Weights of a small encoder-decoder audio transcriber.
Model: 24.6M parameters, log mel input, encoder arch transformer, encoder activation gelu, encoder layers 8, encoder width 256, decoder width 192, decoder layers 10, decoder norm layernorm, decoder activation swiglu.
Data: trained on read English sentences (LibriTTS-R), 15625 training examples, 94.2 epochs.
Rows from block 5 of the audio encoder of a small encoder-decoder audio transcriber, named by matrix and row number. Rows with one number within an expert belong to one neuron, the router's apart. Each number is 128 + 24 x the weight over its row's rms, rounded and kept within 0 to 255. All counts start at 0. Numbers have three digits each.
After each expert's rows are labels from the 100 clips, of 14976, where the router gives the expert most weight on average: "top examples" is what is common among them. Only what is clearly more common there than usual is listed. The data: read English sentences (LibriTTS-R). In brackets: how many of the 100, against the usual share in percent.
# router: router (encoder.blocks.5.mlp.router.weight, 32x256), inputs 128-255
# up: expert up (encoder.blocks.5.mlp.up, 32x128x256), inputs 128-255
# down: expert down (encoder.blocks.5.mlp.down, 32x256x128, transposed), outputs 128-255

# expert 0
router.0:163148122081121127131155119165137102125151127096152128127098108096164131137165127155113149131103140107139120128139120125147111084103113162133126103174157117073136109099092095136113109088143071119110107116122144104114143134124140140113110154114132141147146179148106101132085127208105128092131101120120124161089092124134070153147135132202145165116126100114144105147118097108129123125124
up.0:087110125118138157105084111101112092159096139152116114118076147144137148111103089135165115138078091135114112123123101129201108114137122115161151110133151120159142114142096124125091080114153140141139126146143111177115106117178108137081107143111161137151109145120128088139134099145111154152119148135091164144111102117127153110137086178129119137137085086114117139137134125133129117103098
down.0:176146152134137201123181094102148144111117095136079100119164122171120175133146130143131146105090108111140118091168160133129113094145153155130142134089128147081108135143118131098150123173156102125113132130141115110128121142141162144135128140085127106114096106127115128110129123139106188165084152126142157137151114130133132164165157148159129126098153121148161097105122093121131111116053
up.1:108122122116137167113169135091114111166132147149112141111118165125117125161128114167118126105107166114119116138120109132106115152140099137099158126136104104111151146131166115125158112080177138119115105135098124136167087108148136098124145099109168113110129116065138137151109128125139177130109102126131155103132140118143115112103125149131098132114108100121096141147112123098131196080140
down.1:139146135130125106145134121148131127119138139128136107093142094117130169168132141125106121132148123141140116111082139098145138136101115130104117134141132129125130135133136117157114167099110108099108153168158136079121116139094137170111149127114136090089133143149156134133147151126132160071110118085080138161139171163125123128110165108177139153065129132143131102076123114085134105129120
up.2:168090150118082175141158153113142117111119135136122171093119139112151102158133086097119106069134140107135117140133116095142110120122117136103112138111109134122158117145100116123125094148158128075107122149140092088128123167110123177138133120149090165141108137151123137148052093130161108101187146113124152111111097160145173140151128156085117118141139121121116141082067117090119145152114
down.2:160104129112121123120135129117145126111166126135104142150150136158110128137128129107150096143135092102133145103166154142115101124112095123126129140122135172136115123090144156111116129158121081153119107121162137126111113152103112143169112107173090090152140105107130161146130104118146133137143110131169156131147108124118118118143147150091117138147125129134178115155111095074109133162077
top examples: the word "you" (60 vs 14.4)

# expert 6
router.6:129140097122121156080104120117103108118097096112139093101093127103109159103157122107147172125122132099168138131130130091160144126086127118130133114163131124065118120127109123129130168099131121089115154083132184104116121120142121093106127091125110100120138118179090069131139123119114097111108141116104116129181127137115109135121121093157180109115119137100078173154117137147095119120164
up.0:099138096108112173095160082132113126116127055118150087118130130137156131116124189147137086184123141108059088122142109110082117082142116101122109084123077132101129118096139139127139125141144139115129081150129140128124113134117184097138097138123079109151131145156124140142117089159101141156150132143095136119131134132150077169118106184095124086172106167127146107095169143154110141123132
down.0:146144153123083084129161167120117106129134136125155160104112135122117108117140133132109140143110167113045161127093117123129166100134123136106145139126089110124099153193147096156179130153146113144154142150102113187142155163101120148128136111115157067091102128093096149128121103163139121152131097119120121090110144147150128101148137142133127096095166159098091145131109146132145135087139
up.1:114125107137122153131136137125134144098139088119123115131130112093087147122131122128157125153108135160122059137119079111139137120123134098164148188110094143137135140111133130128122141102131150119100104131099080158161164121154102173133083131083141155152137091106138153142145121096059165098177176160118101154116119162136101126099131141080108153151102136115171124127109145085140132167114
down.1:093147090178115107116112139103140170113101100148161150107102112137126152131149123132146164131135107141161142138097120095123149127137121145116124099181144100160124156111129174167169166069115140106121138132109129124141183137156108133068151147119146122119145121115135136120132120136130111090150121156128127112126169123133129135107112134117146118082140142150130123119120108124066114129152
up.2:127128158148119117099175161140139107138135095119150118141153187184127136150174154126123123085104141137138147137079111115123123140112123144110130132135133120089130092115129116105119135094142117131085143131128105090131146105130158075066109166166137136139165160135155101139118119119114098122110143127108136116123085121130148121089158101130072147140124096118130136099127133105115137060124
down.2:140107101125116100133174132122099115171113145110183098128149170097116146098130152158162137154136092135119075126125113114156114106142143117136099146156141147116140162158135120120125167113126153091078126132097156112132098121093142112155146110122153157140117119149117123174108132153112150154112140151132133197113105062109120160116116108171118112135138130154135103110137134161183106103165
top examples: the word "of" (52 vs 24.9)

# expert 31
router.31:166118109140094122122129158125109113121155147112110135143119115102120135137133161087129134132140144146144097129146136126163153090164123107079118136079129132070161124118142162135161124115124128162139123130094097129107137157144135129124186125162072121105128113095111123125109093107177129187137133126171138106088169132086138110108149140120094114130114044118115104114095124098120125123139
up.0:167132129119088127121118118095102136151105125135120101136067139151130128106078134118145121164118121101157106131126121145178109129138110136212140110155129114092141138111101130163077127112149096137126151094158128114122176129146105091149109107116096145142144130158140101150082122125121152145154124150092119126166136135119125166131149129170112114104139093121130151107147122129119110115121
down.0:086159104160132123127122144143078133100074118153110167060130141129130148161119130139098189125165154168073150125116134135138090118078175160124163144153115130100139125117169163154091130132104128084107128172085113143120134161142164122080135146134174154116155122152153130160133123110128123123106128131086133141153127117128092139116134117155137142086110131118121122108106096137120132151112
up.1:169122142151127190121109128072112183119118123144135110051141156149114150114168143121137140099115109077084108158108139097143125082116134126126164126137137158088122108106106122128082145113139140102116087108099124132125126119113137103159126123108124147115169147144120112140148114115132102161052173162124109141099132153136137101123095134114142119126130155078134095119110118111152134108148
down.1:187128152106130105117114137134160167131150123128116140055092126092100160108133132147109130126194145166092131106089128137153114117083142090108109141123066128103125119130118121137139121125158134105129159118129126108116144162080123117118130128125117101096130107163140112126105160141124156093101096089112150130161133147163101144130172165106168128127172145134134110133152089123149130115116
up.2:174152118104147154128152081137067173103126100172135152132111147134101130121162144105117105148122087122107138148122085059121143126076133126152100086139139152152092129152147160109125161148135120167136122134098117096143133061118111097136141132111142135123104126154123157133153124112100135144148125134125141113108136132160121160111109110133147104102106102123122138136119110114123133093115
down.2:115103128106086137134125133168109142114106109144154085114142118132111112154157102158117122148209101123126086106155162144187095103104124134116150155120095148128135134153122150146074147119149092136104148129116121111125128138145155139149126160136143126126117124104136116136162116131132118201133145134109112186154115155137128173132090121099086130187133114110134141114154142133144171195103
top examples: voice: female (94 vs 52.1); the word "i" (44 vs 20.5)

# expert 17
router.17:107083116148144132146133135169064116082136118153110124165156125133098135120121126134107069121165113089102144135096142145158106132160145158117134098108134133138120126150173132136095109104130130137095130121090133136118127138147172122159137107081150107117125128103112118136090121107120124115080111139098109083133154158167100131075131101146096086078164134124151151120125149203104141151136
up.0:161112164110109142123105111131138150142103134189104127113103087136101138140098132126136123136128103112121122138122155141119135111133151173128107098180131146122118111113110129096121145118123121142138123142120112113099147086123122137160147145131055089169136090159094107119111050126117116100121113088135150097131145084136139107143068131195121136101132125143136141165116119146158146159130
down.0:148152141111147100124109116098089115131125158152101108154139130104132109116129139122173116094102138114157100152106164096154164126119120151131161157149113092120158115145130147139109130102138154111131146144113129085125118138154152097129129098096175179160183112094149131181118124145126086090124124122145108119147125141134118090112193166137134116092121126068162159125127138121110140165093
up.1:149095157107064175151119129136131091150124123147154148134122120113098136093116137135115169097122108090098125125153166148109097127137154132107132139119124105071146144138146118123119102108169102139086154164098130127117150117097139139159144137100084094122136098130104084125105079132120134083122121121102179097099159128110107105118097062130118132094144136127151106123113113128099164146165
down.1:108132138106104122119067109106097116122123163151114139154098138131107105084143133148123131104097143102116122096138124112124129148139107136140185092123124099145137150145152131154119130104171152161109142156151120085074081125134139082112098137090168179154143119146133120140127145141153105118090107077154158160109112163121131140124175146122138105106124135125149102147134116136118136147140
up.2:146112138128125147079073145116109166118081122130113116126132159139120095145130152162131098124119141087144144143125101112139120127132124150116118090138144129113166086137112118130124117118118117140170130144100168122095106105118129130111142140149109106115133124081142106152133160176147176113142124153168091108145089180067163136121057101126132116104151129097101159117119142102153127117158
down.2:169137148182133132130113191135168146160123077127142152157114133100144144119139111110132129092117135119137113146143137120092157104125142166120104116138132146127159117093111114151155119153144112134193108129104119092118117147116126146128138097111075064067116109136075114118123119136168134089137129105133131064153077135118136102174144139119136122102133140134133129181081129109072139121107
top examples: the word "and" (60 vs 31.5)

# expert 1
router.1:144153121116148102135112175144149132067087134095144110107165145160158179133167120107160124138123138141146089130145125149114141104167161162136124145133138144112117104113138144144143138174119172127164125154116137156113099165097147159138108132135134136115130121129136174133167138106152172139147171134124096135130144135116124173113123140129125098162125128122134116135156102089098168155114
up.0:130124173100090146125138086123159128126148127113121161083115128103116102114115132121150097118128116064087173135145071106126110108126117130141106104107115103130157110146132078137101117109154145097074117107154110107108181118148140120117127130098105111144109088150081107135129110126111109107139138154115143119101109142131121129118098156099165134127098130138101111131136097178113130122129
down.0:124095136103117122100140121160081077148175180150136148128109164130184099103108102194102136156125122127153090117131138111137155096126142107166102134132132137120092103141145099116110169133114087165169066133136156147137104097118156153165126092099109092165112123147107133116144159124126117163156090147099113116123109087156146135163170125149122091085128098091142129116093108129136162151118
up.1:144106117131096150091121096105100189144179112097116120123113121123119123082132155140161121136123154105116140120165092114103154102136090122143112114115126119105130147142103124104079093132127087092086139129147136135156165108116118162156092137112137155107141134170108105130071128155126109163129104189132132126102107152154142145106142172117155104134077123139175145138144129131149111150148
down.1:100111141117134123114132097150168134135133158133126082139133160141131180082095131117098157101093125128127145123124149159148121096124123147155106118109111139113152147102084080094082117135138182141128098134113110165158110136071126165095099097121138111120118103086116117128126095096130140143073140117171085127129133103163144148142134134099115136163117134121179071168124152119122105172108
up.2:145102130144147144123115113119106129130120108158133173146056127125125150143158114156114119165099113098119121131125139100145104102104128134146146109126080074100127154126115113112130122078107107129144133110101088079136129065148137143133139146175135200105126128113128102134118120103112137136107122168150103128133128126096142128059119146152180138122118140138161148134152121147156150115139
down.2:143118145071146119147131125133138124106127202118124113112127126115113101120127117103144134182129183152128077122146127130140121124102105079179123111113150089145110124157108142127126151111133106103132066125117123191160118159120146154140118124131130106126101123156167110133082147144111102127109161127140106135123142099116101161129155123063124141162118096055163106088093184146111113104133
top examples: the word "of" (57 vs 24.9)

# expert 23
router.23:134098089156125141104077114144155144113087128116111129119103113125165128156080120137119153169112096147132100125104113151139090137099149096150148119145098085154124112146121177128142136083108157124156085125104129095136120128118125103163105126127113180119137091141115132115098155116104119092159127168164103150134133149125155132136088125138123103097113150104102094131130169130097103143089
up.0:133124127123136108124133130089116118099098125133129140109113110125125098119148155141103107136064121187087134116120164125159143161119131148137148143112149069161121125135134141082159095117076154157127176123109098105126115136117121126098197085119168145117096148094117146112103145109147108131152159102123137096130135168144123165128130108168092117109113063144108151158067126149131149125116
down.0:132118131117150125136133149121140091163184125116076144160132143066145141112092140102114152140125203170168083159119107115144092094093111160108169123112133150142112141104120110115124119113111171107148097175128139084150135122106098126095106102160134131154150129179121110153129134151088137127156173122134165151134135156154115122122081142139146121145139166124157137105130149154146114077140
up.1:142100150112094144117124141112130149103097117150117118126118125125135167137145165119163117130154147164068154130110168131096127124114119130131141151132114084122099133130148100114148140104128106144106070128108120159154137120124112122101106119116120139145127160096101179127135202159136142123128111124154139132117117125177104088142168155139118086113107132144116119162135105155184147096121
down.1:123119141129142142126162130139056117118120134132142085155131112100139154143131162148140151144070153134137127103132152159173148148103167117141146118135118135109145135104140138112112091153120082121104137171079131138106101154091138180101142132127119140113154148112121118153117161105096090119113092149138158087129164105115118139133111107126141121086135109175108159100088168121093129099139
up.2:130154166120149112159119131137112125139114130160129122151179140127099097129099159138141116091114139099108106131119100115130149095122149106093112148099113082109122127087159116169159148103165112148136123121120101122149145132073144160134090123063064131124131110148115092136118108123122138109154131162112107138091114159119105119094127139141175079153086122101125152156102130137128155119152
down.2:154121104165095212137118149078148104156106078148103146109132098164113147134132166153107143099139115127152131152128090144120109115114154140094112107123098163150132087127121152148126127126149141126141161134158101124133149109120124106209150141156118094168140105142116128097151142122167137145110142134129170147145135139130115096088118114137167100140129125117077145163167124153149141172132
top examples: the word "all" (30 vs 5.5)

# expert 28
router.28:133121102124116133105082138116140148163112141064159175083100107088149099082154116099150163146128143153084142139165118135132130136100091127116113083142112089106174166142142147105098130108123118126134153116168089149121124109126101111067111104106155139118118162124097173136105100115085102115106127115124167107106122143114129160129131147132134110124139135139140096128108104158132120108167
up.0:109131121097088139129077128106149177136150122131123081113103143171111167120139127108091098101107125153120145136133129113145093098137123094153136092097124123081140130118153154122074102121144147133116106140110137109185118120080112141152108129089103110142129150085141136154122153125122114164125109111097112132064075155119089108106098120135129095106109121113130109108151128157097144065153
down.0:130135116123131161122153121156178147161116111153159139069137166104114085158165143128130132107142153136109068150108132116137168106121123107113082122128108155135150096108134140172113149136115145109118181147149116179136096134102123174139141139110131111123134135090136112134110122162129133149134096145118160186145151095166140085170104136131079126109091115096114108193151120068162133167148
up.1:168136102138143132140087119130141150087118136129094082120111111106168165115115114099150120134109169099146128156124135096139111087083104168167084152131104118090127146142088106161145157078141137133118086119115139142093161121174155149146078088141139135134149111171113069145183127127129122134142133115131121157139137129137104149140108100156123122096132124054146113123148133139126084152134
down.1:163125149153143127101130142146133155106132106146120109103146124123131142101121153133139106143146129171153124120138167113166160156069156159093082138152161125143129091125133134124135142111088079077131131166055146102153131167111133174170147140107088109105147113096123121123112128082138138148145171112153107111141150118113130112152174110157109164089108109141097137154133142127147076144182
up.2:139136142129122109129195160187169113109075103127128180118118127153079120117154153155125117093109087097149143144128095068142126115158148176141134074116132073128080107142130110130118109118135131095117144158098127119102135142090125130127113121097103144123123151132120160145137127141154088079142142164120107168120125159093125178151175113113136177087133146140115131165114124144114126095133
down.2:097120134104092133139166131129152147126098118110108104154130116119121131121115163170129168141102079112148111164104116137128126113105126151126107132085134107090116127142108129115136122156125071145061098073131052107163145119137136131140162127124133143116108102130149127132156115144124126152132180141097133132077124109157104151158140110092078147144118162145099086130161128100134136146131
top examples: voice: male (77 vs 47.9)

# expert 12
router.12:155176131084140119117108103138084129091163127162116097098120159149114130124107139123146106116100093150114111135123077106163114104133109084098083109148153108079120131089095058150118125082137146141105163160119138154143161100113116138134108160143105109131139100108208048128163128138144108106131113169115152100136122129150097102124149104158096189095103133105137149130113120104131133170118
up.0:121122173162118150113103121095132159137130097143153104170050112120103144137150113146099141109135129141155142114140091131149151149141085160111153135123096127106117149143099135120143164112114115150104173080126140132170135145110143125143174097143130130099124116114122124132103105078157115112101139157149126124122123136123097120129128132114145128134098123118067134102109122130110137121151
down.0:119141109167155123130137146111138172127146128135155124162155117093120159140135108115115129107130144128081161130104097141126185162164122160148107142136118115104138143134137160137146154133119150145147141155134104108094088135121133027118150100134147131106122119161122131118092111106115168111081151115131128151141167115119119106119167126094147093127139153126123163096096105113127140120132
up.1:128134124140116126162103102125149104122098103162140139095111152153119135112118118081163124133115127096102139128065120082117130112117155161177119075117167114085111084126110143129140098110137156143165131175135122120116124125100092142094149145127127122204126147117128127128150133177154126121117141155159143160089125142139142127138160106121139117129175178130144064125140128110090116133155
down.1:093137126125095108097114136119133122108161118157168118125117125109116180147144089091102127144126144138099130145117146094153096110143126116117138141114119091097124129151129107119092123123147096123133101115092103109085189150128140186108133095111102103109147140107145140128108122097117123110132136144158113096108122128120136164159128115122112127102100168123151141155101105162126104128151
up.2:142109142098096125097152134111182135133115087167130114124147163147103101180142112128141130078142117115095146147130095133111096116138156145161116140133134127110122086139092114146099124152138143144097093171084156110159135180121116123100105145104121139096137159121104132148129150129096152138069132131130106142124145159140139100153086123115161077136177092103101147146152133153146143102112
down.2:160133108164108152128151125123118139131143103142108129120141083118127128124076137148113095119104139110165078116129181163077073160077111136098164169132116148133138130122126128142131154169131152124152107110131112135179137140116134101143142133135131122139133084085105133129169144107144133125132135138147101073114084162119127130151143126076156106154090165147089116146099144121131163120157
top examples: the word "she" (63 vs 8.5)

# expert 25
router.25:121154115160158105165125184139163122115080164120159116142143142145166194143142119108159135155147129166151079136144134142125138129152185169119137119127109148126125108146143156127158143154140157130151134155138136155125144173092148170124109149127152137125140137144134162135165149151185185156127144113140111136150157141125103157109128171117111128150175147100127114135147135050136134159110
up.0:163087090132092128105147069131128129134082083102105124074124113075126111140170100082160121117118116110085123118144115104134069145101104087155101126155130143112160104172113123123064114150117138114119150153139127049132158109156096137132123132115121137135118131152088131118095096103096130131123158114160116131126120147160122152127100171161125104146099117126112112148063102133143111111150
down.0:145094117077162066104144121125128133141124153121111136152148154138126075129144122110138088105154166146145180096063121124153089131139062155076146123090164128122131134142118148144171102116151155110119067141127176154116137121143127138120076146159129129138129106128133162133110142134090089156125161117136115172100159134141132113146141156112090120093106082069121116120147115114155141132118
up.1:099138115137116167118131121109137145139175092167112101131129152152095139135105116124127118104114131123105149131134096086122122073113124168137099131111078117133137120137109153189155132120154110122143112170126148163139116130161144150095112148113125096137133140169134113134122070133100125154141116116096122105147156133180143099121137138104139138164167136099162161103152107128156076159157
down.1:138129128152114087148097120200117144122150122116112114119122103096119134109123139151155095140170121141148130148100165171098117128101103123138100083121132121135109137120087124131192155108126146116134160141125126103116086119168155095131112160130127071123172118129111137149109114139117124144117132122120091133150136134162113163129147159089134170152126122131114152078119130122181096143100
up.2:140121119124122158127117148123163084128138101098108122111129138101108114145109195160142135140149141102138137116116085126135111118134093126123099114134097096074143138145112113124127123097142133090094135142127130150143145130133125087099082146181116131124122099091125102124069153129104135128125170128130173062150105141129109151126170138126143165144127129117132095127138103162141116155155
down.2:133108123115123106143112148119131142118138103168128132159116108149152158128115138122113085129123128155124146113108107129137117105107114154134106112097134150159156164122158139154085122137150112096100124128146141146123128150130117176159108177163101086138111148115119127124145095089124095152133150079086166100128133120132134146127090107146111103146148131112141203080100108097109118130122
top examples: the word "of" (57 vs 24.9)

# expert 24
router.24:134116098129163115137099102160126137142145138092125098104140104110116104107123119131135103103129173148134125122142114107112184119118105106127127151099125141054137147127100102119112142193125100138128183107116093122115145110102111102115154092167123073137114129124152114123094119095155130136121130160089134121138110131107126107113105142092128174147163094087125135125122098096127085154145
up.0:155106112142123155148097163115134157139149140129114181130085153126126094148096138129107119140123157152150141131160117101134115142073105163118115142144121139104119140108135061160110128141144133134070128125127135065114087147165139041089139109131106139134138086090094113140116144123123085142109141120141136141105103138129114124151146124147135137107149140147150146134124120127127094146110
down.0:107146149102146138121115122144138130112097150115121165080131125130126095112082153131079113109138075120115094105131116132146106127178155088164118150111119160119169127116097112129084113140129131149125143093158161125134101100151132104183130177098133165138138144118123119135102141122148124146138122137153109049125174124150114139119155113109169126190137137136119136108100178127130109100118
up.1:128180100117121121097145120129128160119124119174137149114142165153125156159143109129112116131130117101155185140110102123161111076118068091119119135159113114112107109106123147121164180076167131095097122125091094152155148136105152122092134148127125110082136183152152160152135095128146126122111123115125119122115147155161092132154129108106083129116138159120113147085163094134120118094132
down.1:100149088120142157118126128129119166082121128142167131148153139148101150117140092128084133157108102147138109096079163138118128138149128138089122163104129148113142102115106129111079165127105192088059130164100131115166102131160124136073158087138129137111101140132190094153090123119149071103130122117074134185134120144120144092090101120109079117135070135114137135125154144133167125142117
up.2:150137133110118138115158086096108114147092075150119082094137144121149144165140166110138100123089093147095110133127139156105102121128145135180121101140137146072176157124169138147132135110132129153102123128127117138113115116131125095172120177090131107159178153136089124132133089147109102152128086132134120158110125132133111120139126109180135146105119118128123112172130155098122130147137
down.2:141120134128101106128092151164131195128164152110162106107137112107138092167146139129125098103113148103114114144125126107140165157177109098076112122103106151132174104138103122133174090133102082124107146121140116127088135136164130161154132085103075140129125125125143106089141139112159139130127123135128146127152178089139116135109168107138133133122141081135164146123102118121151151114162
top examples: voice: male (78 vs 47.9)

# expert 5
router.5:141107113150145119078187079154125120096102131109105162117129108158127117113106078119126123124106132136133138120092162106106145108076112116122182173046112097086113144126112134121111113139137096119141113144079126110134139087127091131144093123125132131169139163143103107126079108158107168131101159143105098100129121115111134161135144155106125133088118127125116138108152138109127158146102
up.0:135126159123128146142129116078148164129126146130119131155147128129137091118133129139135093153128101139089145140120118134110108173124136173131118118164121179176124165126124138163136141120157145133150142124117135164125094135153144116113114077056100127151112159132083109136087170117150127104102163122135110143130152110079125136109084096112111163114119103095133127135086119097101139142153
down.0:138066127105137110107130098139102124149134123118138111144109119140139152108134169149116099134153100132053132144121136121141126127123145149178116119131094119104111150145105161139154093126116089160142122124086130115167149117118174162088096152109117136105137123113113118139108106145107139194150142140134129104077143126153152119131209086118112128140110102158138118126183114118117098134115
up.1:122119113120171163113119074101158134102152163082130119114121150129104135151125121114132126155126115094111142135137137148117144159132152174186121120155143093093111150078156124151131102126133100143137125135122122095157111131188115128176129105088152141171122109131093149140122167129163097142168106149135154121108125127104173152131150134100123152141092180114120171137135131181126072124144
down.1:142110140110067155131144102106126123133096114151149116118170144119165090144156106145127133145130135105139126148119094084141110122146095110149130147154113120145155090105138107115099139156128145138120104114138146148180070105101128103125159135102137078155161098133146109125146113149123169111137172149102121125135082084147104107106172094165114105100133131109092140110100088121143125112108
up.2:143142116118143136152123143067120120098114161106118150082134112128152106106143172161158133144131109134103124136090125147074124147153134114138106146136162155152142106120125122118178145100156126091134147119104137100088113126129119183133124141155069149162130131126116151136128135112116104126143131152123119101127157150156102135114094106123153160131119113135149124189073152093141144084128
down.2:129116098145094073118122127093082139146130179149107114111123130134110175101137142120132079161131117110118147137126134113121127085139166168162105160104115150131099140118131121119169088128162110115147139135060088095121124107130149156126119160132097147132132107143102143151106164116117114170109151155087106090118173130070128156138146093135164136125124116128135161147130155164110105130122
top examples: the word "his" (27 vs 9.8)

# expert 3
router.3:142134098122171124073123057118118124167095102087130159150096139118113166090176095130144155112119107108162139123155107107127113164134122184119114126129137135111148147132087155097096130134134109140134114108130161137091124089158128140100102091125141134140132086111092111119121090122086131112134115149193144142142140123152128093124113157131131158131156096143116139173117118136094099102115
up.0:135097114115134152121135119119105131135128142124135132124129137136060122086136117105139177154143157110088110131134106063117133118109103141129112150139120138125136113126093147149100147147140143113109137116118086149140124097127144091104154120173145111121189113138142098136128127098118088145097102143095136119139098162144143066122095086093138116131175157123100105117167118183114099123166
down.0:088163107154104179150107115134089163124145125114212116151113104143091149145134102159152115129131089109112136110149113161155138142130159142098145155121109111085133126145145138151114166091106103105123124113119166144129163100159136123115107097136093139107137125125135122146080119118122174107136120128146109160130127127152149093154117096100156097130143161135117124119135122113130122101151
up.1:116139099087126108221172102161098104129102135148147126139135145122111071108120127107112124121087116153127122142132140104118130150154134082138130164117104088138150111099135164147142167104155129152148119144056106096157159107162132147140166120103063101126114144137157146138161146128108135129143137123120164151116146134113138125060115095142134138116112128129150172120115089100115156150140
down.1:118101195134163146113148142099188101138169154128141117171104178146149124113133102133128135157144136145098166151164100166106159157108168131147140131125182125092130098114125128147139106098123106134138180157113138086110076136150106100088102153084121123155118149177114130158139150148139118153069138086113137126151186126113113124119100144125122150122147104114150113081144146129148125132113
up.2:164145144083153151108142102132119136101128136129121074136116143115149139092079173125164066172108109123128117139117129132118091121122105141136145139109131090133103118119144163124130077125108167106076118099115097101104115142106121111087148144157090086110107139149125118138135109135112150123097163103141137131122154145110084124098096138074078180098146110110130129151147099107167154140135
down.2:150157150138137124110158136111140137127118132138119111102125123105135162141085122125133124066086133153127145119131152146118069128108110133086076115118118108160126165114151134103136119148141142086121131152144098137144113137099125156099134135103101135180117154127121116136143114118097110108117171138120157147127107143120118138103165164123144149112100160167148106119064090080119112137121
top examples: the word "her" (27 vs 7.6)

# expert 11
router.11:142147172074071144143118108103102127116135133125134138127113134121171108118122111181159115116140141097109113131085145176114138085163165071123148127146092119172134097149114117141192108090147069146108140112105161152136106102133120157157103168113119117111112140152107138135112106086102109120120139108089120113181164108129184119137117134125078123135118155151129121128114157118148116114133
up.0:150096119137118116117130100128160126133131066130153135137166130125112128172136116111125108147136140116122146134114087125137149110110132137111138148173124076115071144145096134125108129126094112121097105089126083125122139130110102126135092126112164130147136085163109090130125120148114121127121128144119120125074117146153143146143137143118076109128141156117148077140158152129085110179113
down.0:141112108099143170151105117120114097101138169106104106076153124138115119072117112125151108077157126148124170134151106167112114138135102161131127106143164133129107150127138129132099145162158153110126053099166136116105131139175122101153089157122160140152117146139124110128124147107136100109099159125136104147074141123138141120134089156127086132115115111118076101133116151152089125103109
up.1:140114118115091130134124116124147159087132130170100139047144135124141109131101104128100108162113169109129113136120127133104157110088133118097106144089121123134156131099168132153143123124135112121127121122143116110116143144085108149132095142161092132102112132100120167159118134177123134083057110120114140120130121135126131100105147161152152136142103124121102118171116166078115123163139
down.1:119125151131154111106158137171119083119100098131146147134132147107110097119098129150134112126098146131132075142125110133175096121142119126161115106111105105152137117097125121104109101112183095156105123094131211112098101122133132131086128118114116151121119148121089162138133147112101098176178101123133149092128075149129126152155090121159106129128124147147115167096156148148139113118093
up.2:106117136122118113089115149138087116105089139130110142117137126104139083129150098129164117142121171135110146136135092114142148123129105137134122175157110111132134107128150114151132139145120111125117147121092157113126140107099113117085145107080131130129118102142121129137106187100139148111153101101135161141160153155130142122131157150167133132171141110202117134119130127106138146159127
down.2:145160150110128139121124118143122137139128155126198110109140127147117157147113184127121140139152119153134133095100113139086140117135150114145084090116114144072097107117118108125113124113162056124130168147098106124072165135107110203155132125114089110095109116157169127115124141161136115148127079146137097136132158132085130121094145115106130154119124144112137135133087107109136131097124
top examples: voice: male (81 vs 47.9)

# expert 26
router.26:120148125142146089126114153131167137119102123147169132153163142140135190128124130088159131163128121144162109134164135145149130124161176124124145106094107154122127124115136152138165132155146156132185125160132141171123121158109155166142139131119142119123140143142123178138166127142166148139125151105137095149149153134128125178120136121107138152187165126093149143142154122126091143152113
up.0:165131136115105128124147094143128129146143088130129160099068118111106099124154138171137120085138127106115109131109082147133141123060115124152120120142136089120135148161118096120088093097133106106108158100135107105111152077148124100122114136144133175150124134140125077130091117135105123126140097178118121103110109138115127094106117167157153110105114104112128130136140133149152114126160
down.0:114141118115149132128125155143096100120126125140158142122111152092116137134149138163136126148120134151188096130135134162154114075149188145164082116145114096132132133099127068129149133116126100110107108105106146135162179118122124142120139146143165122129111144158118121143105156110097147145117073105185162079128093148161124119127124114157117148110131130141114125082055162128129138131120
up.1:150106112101165164101098084100145134103142111122119104111104128136125118100103112114136098143098116124122130139099130129125136153105130155141122167144149108112142110108185108123118104122160148116118110105111164128139130088100122099171114082078100113101139086123107137138124113121130124126114137140122121104138206156110172142107152121134108122100113141134159128143111119135168167095138
down.1:142149141113132104152097152137144157122153147118150087107110129080127138128137111116127083117086117165159123161126161143124099163085135149160119099147117114144122096116130135141143147122129100152135125126121146104066131134100141126130135110102115106151129144173122092158125135107115130107150144133177125133127157102111161167143135118101115130081137138171177123201127082123093070127173
up.2:119103089164126126096126117142129135161139101140148107101123155121118124114172163128123095132135145112143154128139089156119142105146074150134063070096106135125120128158163139126085107128123121119118162090143088110113108125124121096104128136100063143120146137154121071125084122126116093160121171102141154065146157146162167091128112147135136136134112117145135117131147067167116090132136
down.2:056153150105146158116145125130140126149146107122131144094134142130139128094130130139129194162128092162154107131106154129123150129085133114121164130123135147139119156106111155113129120127143145145147161115146146106114137117121129122116094131121097130118130092161121119102140066185092177110125095104104141110111149124176139152121169179168151131208135125174158132101141104137148164135141
top examples: the word "his" (29 vs 9.8)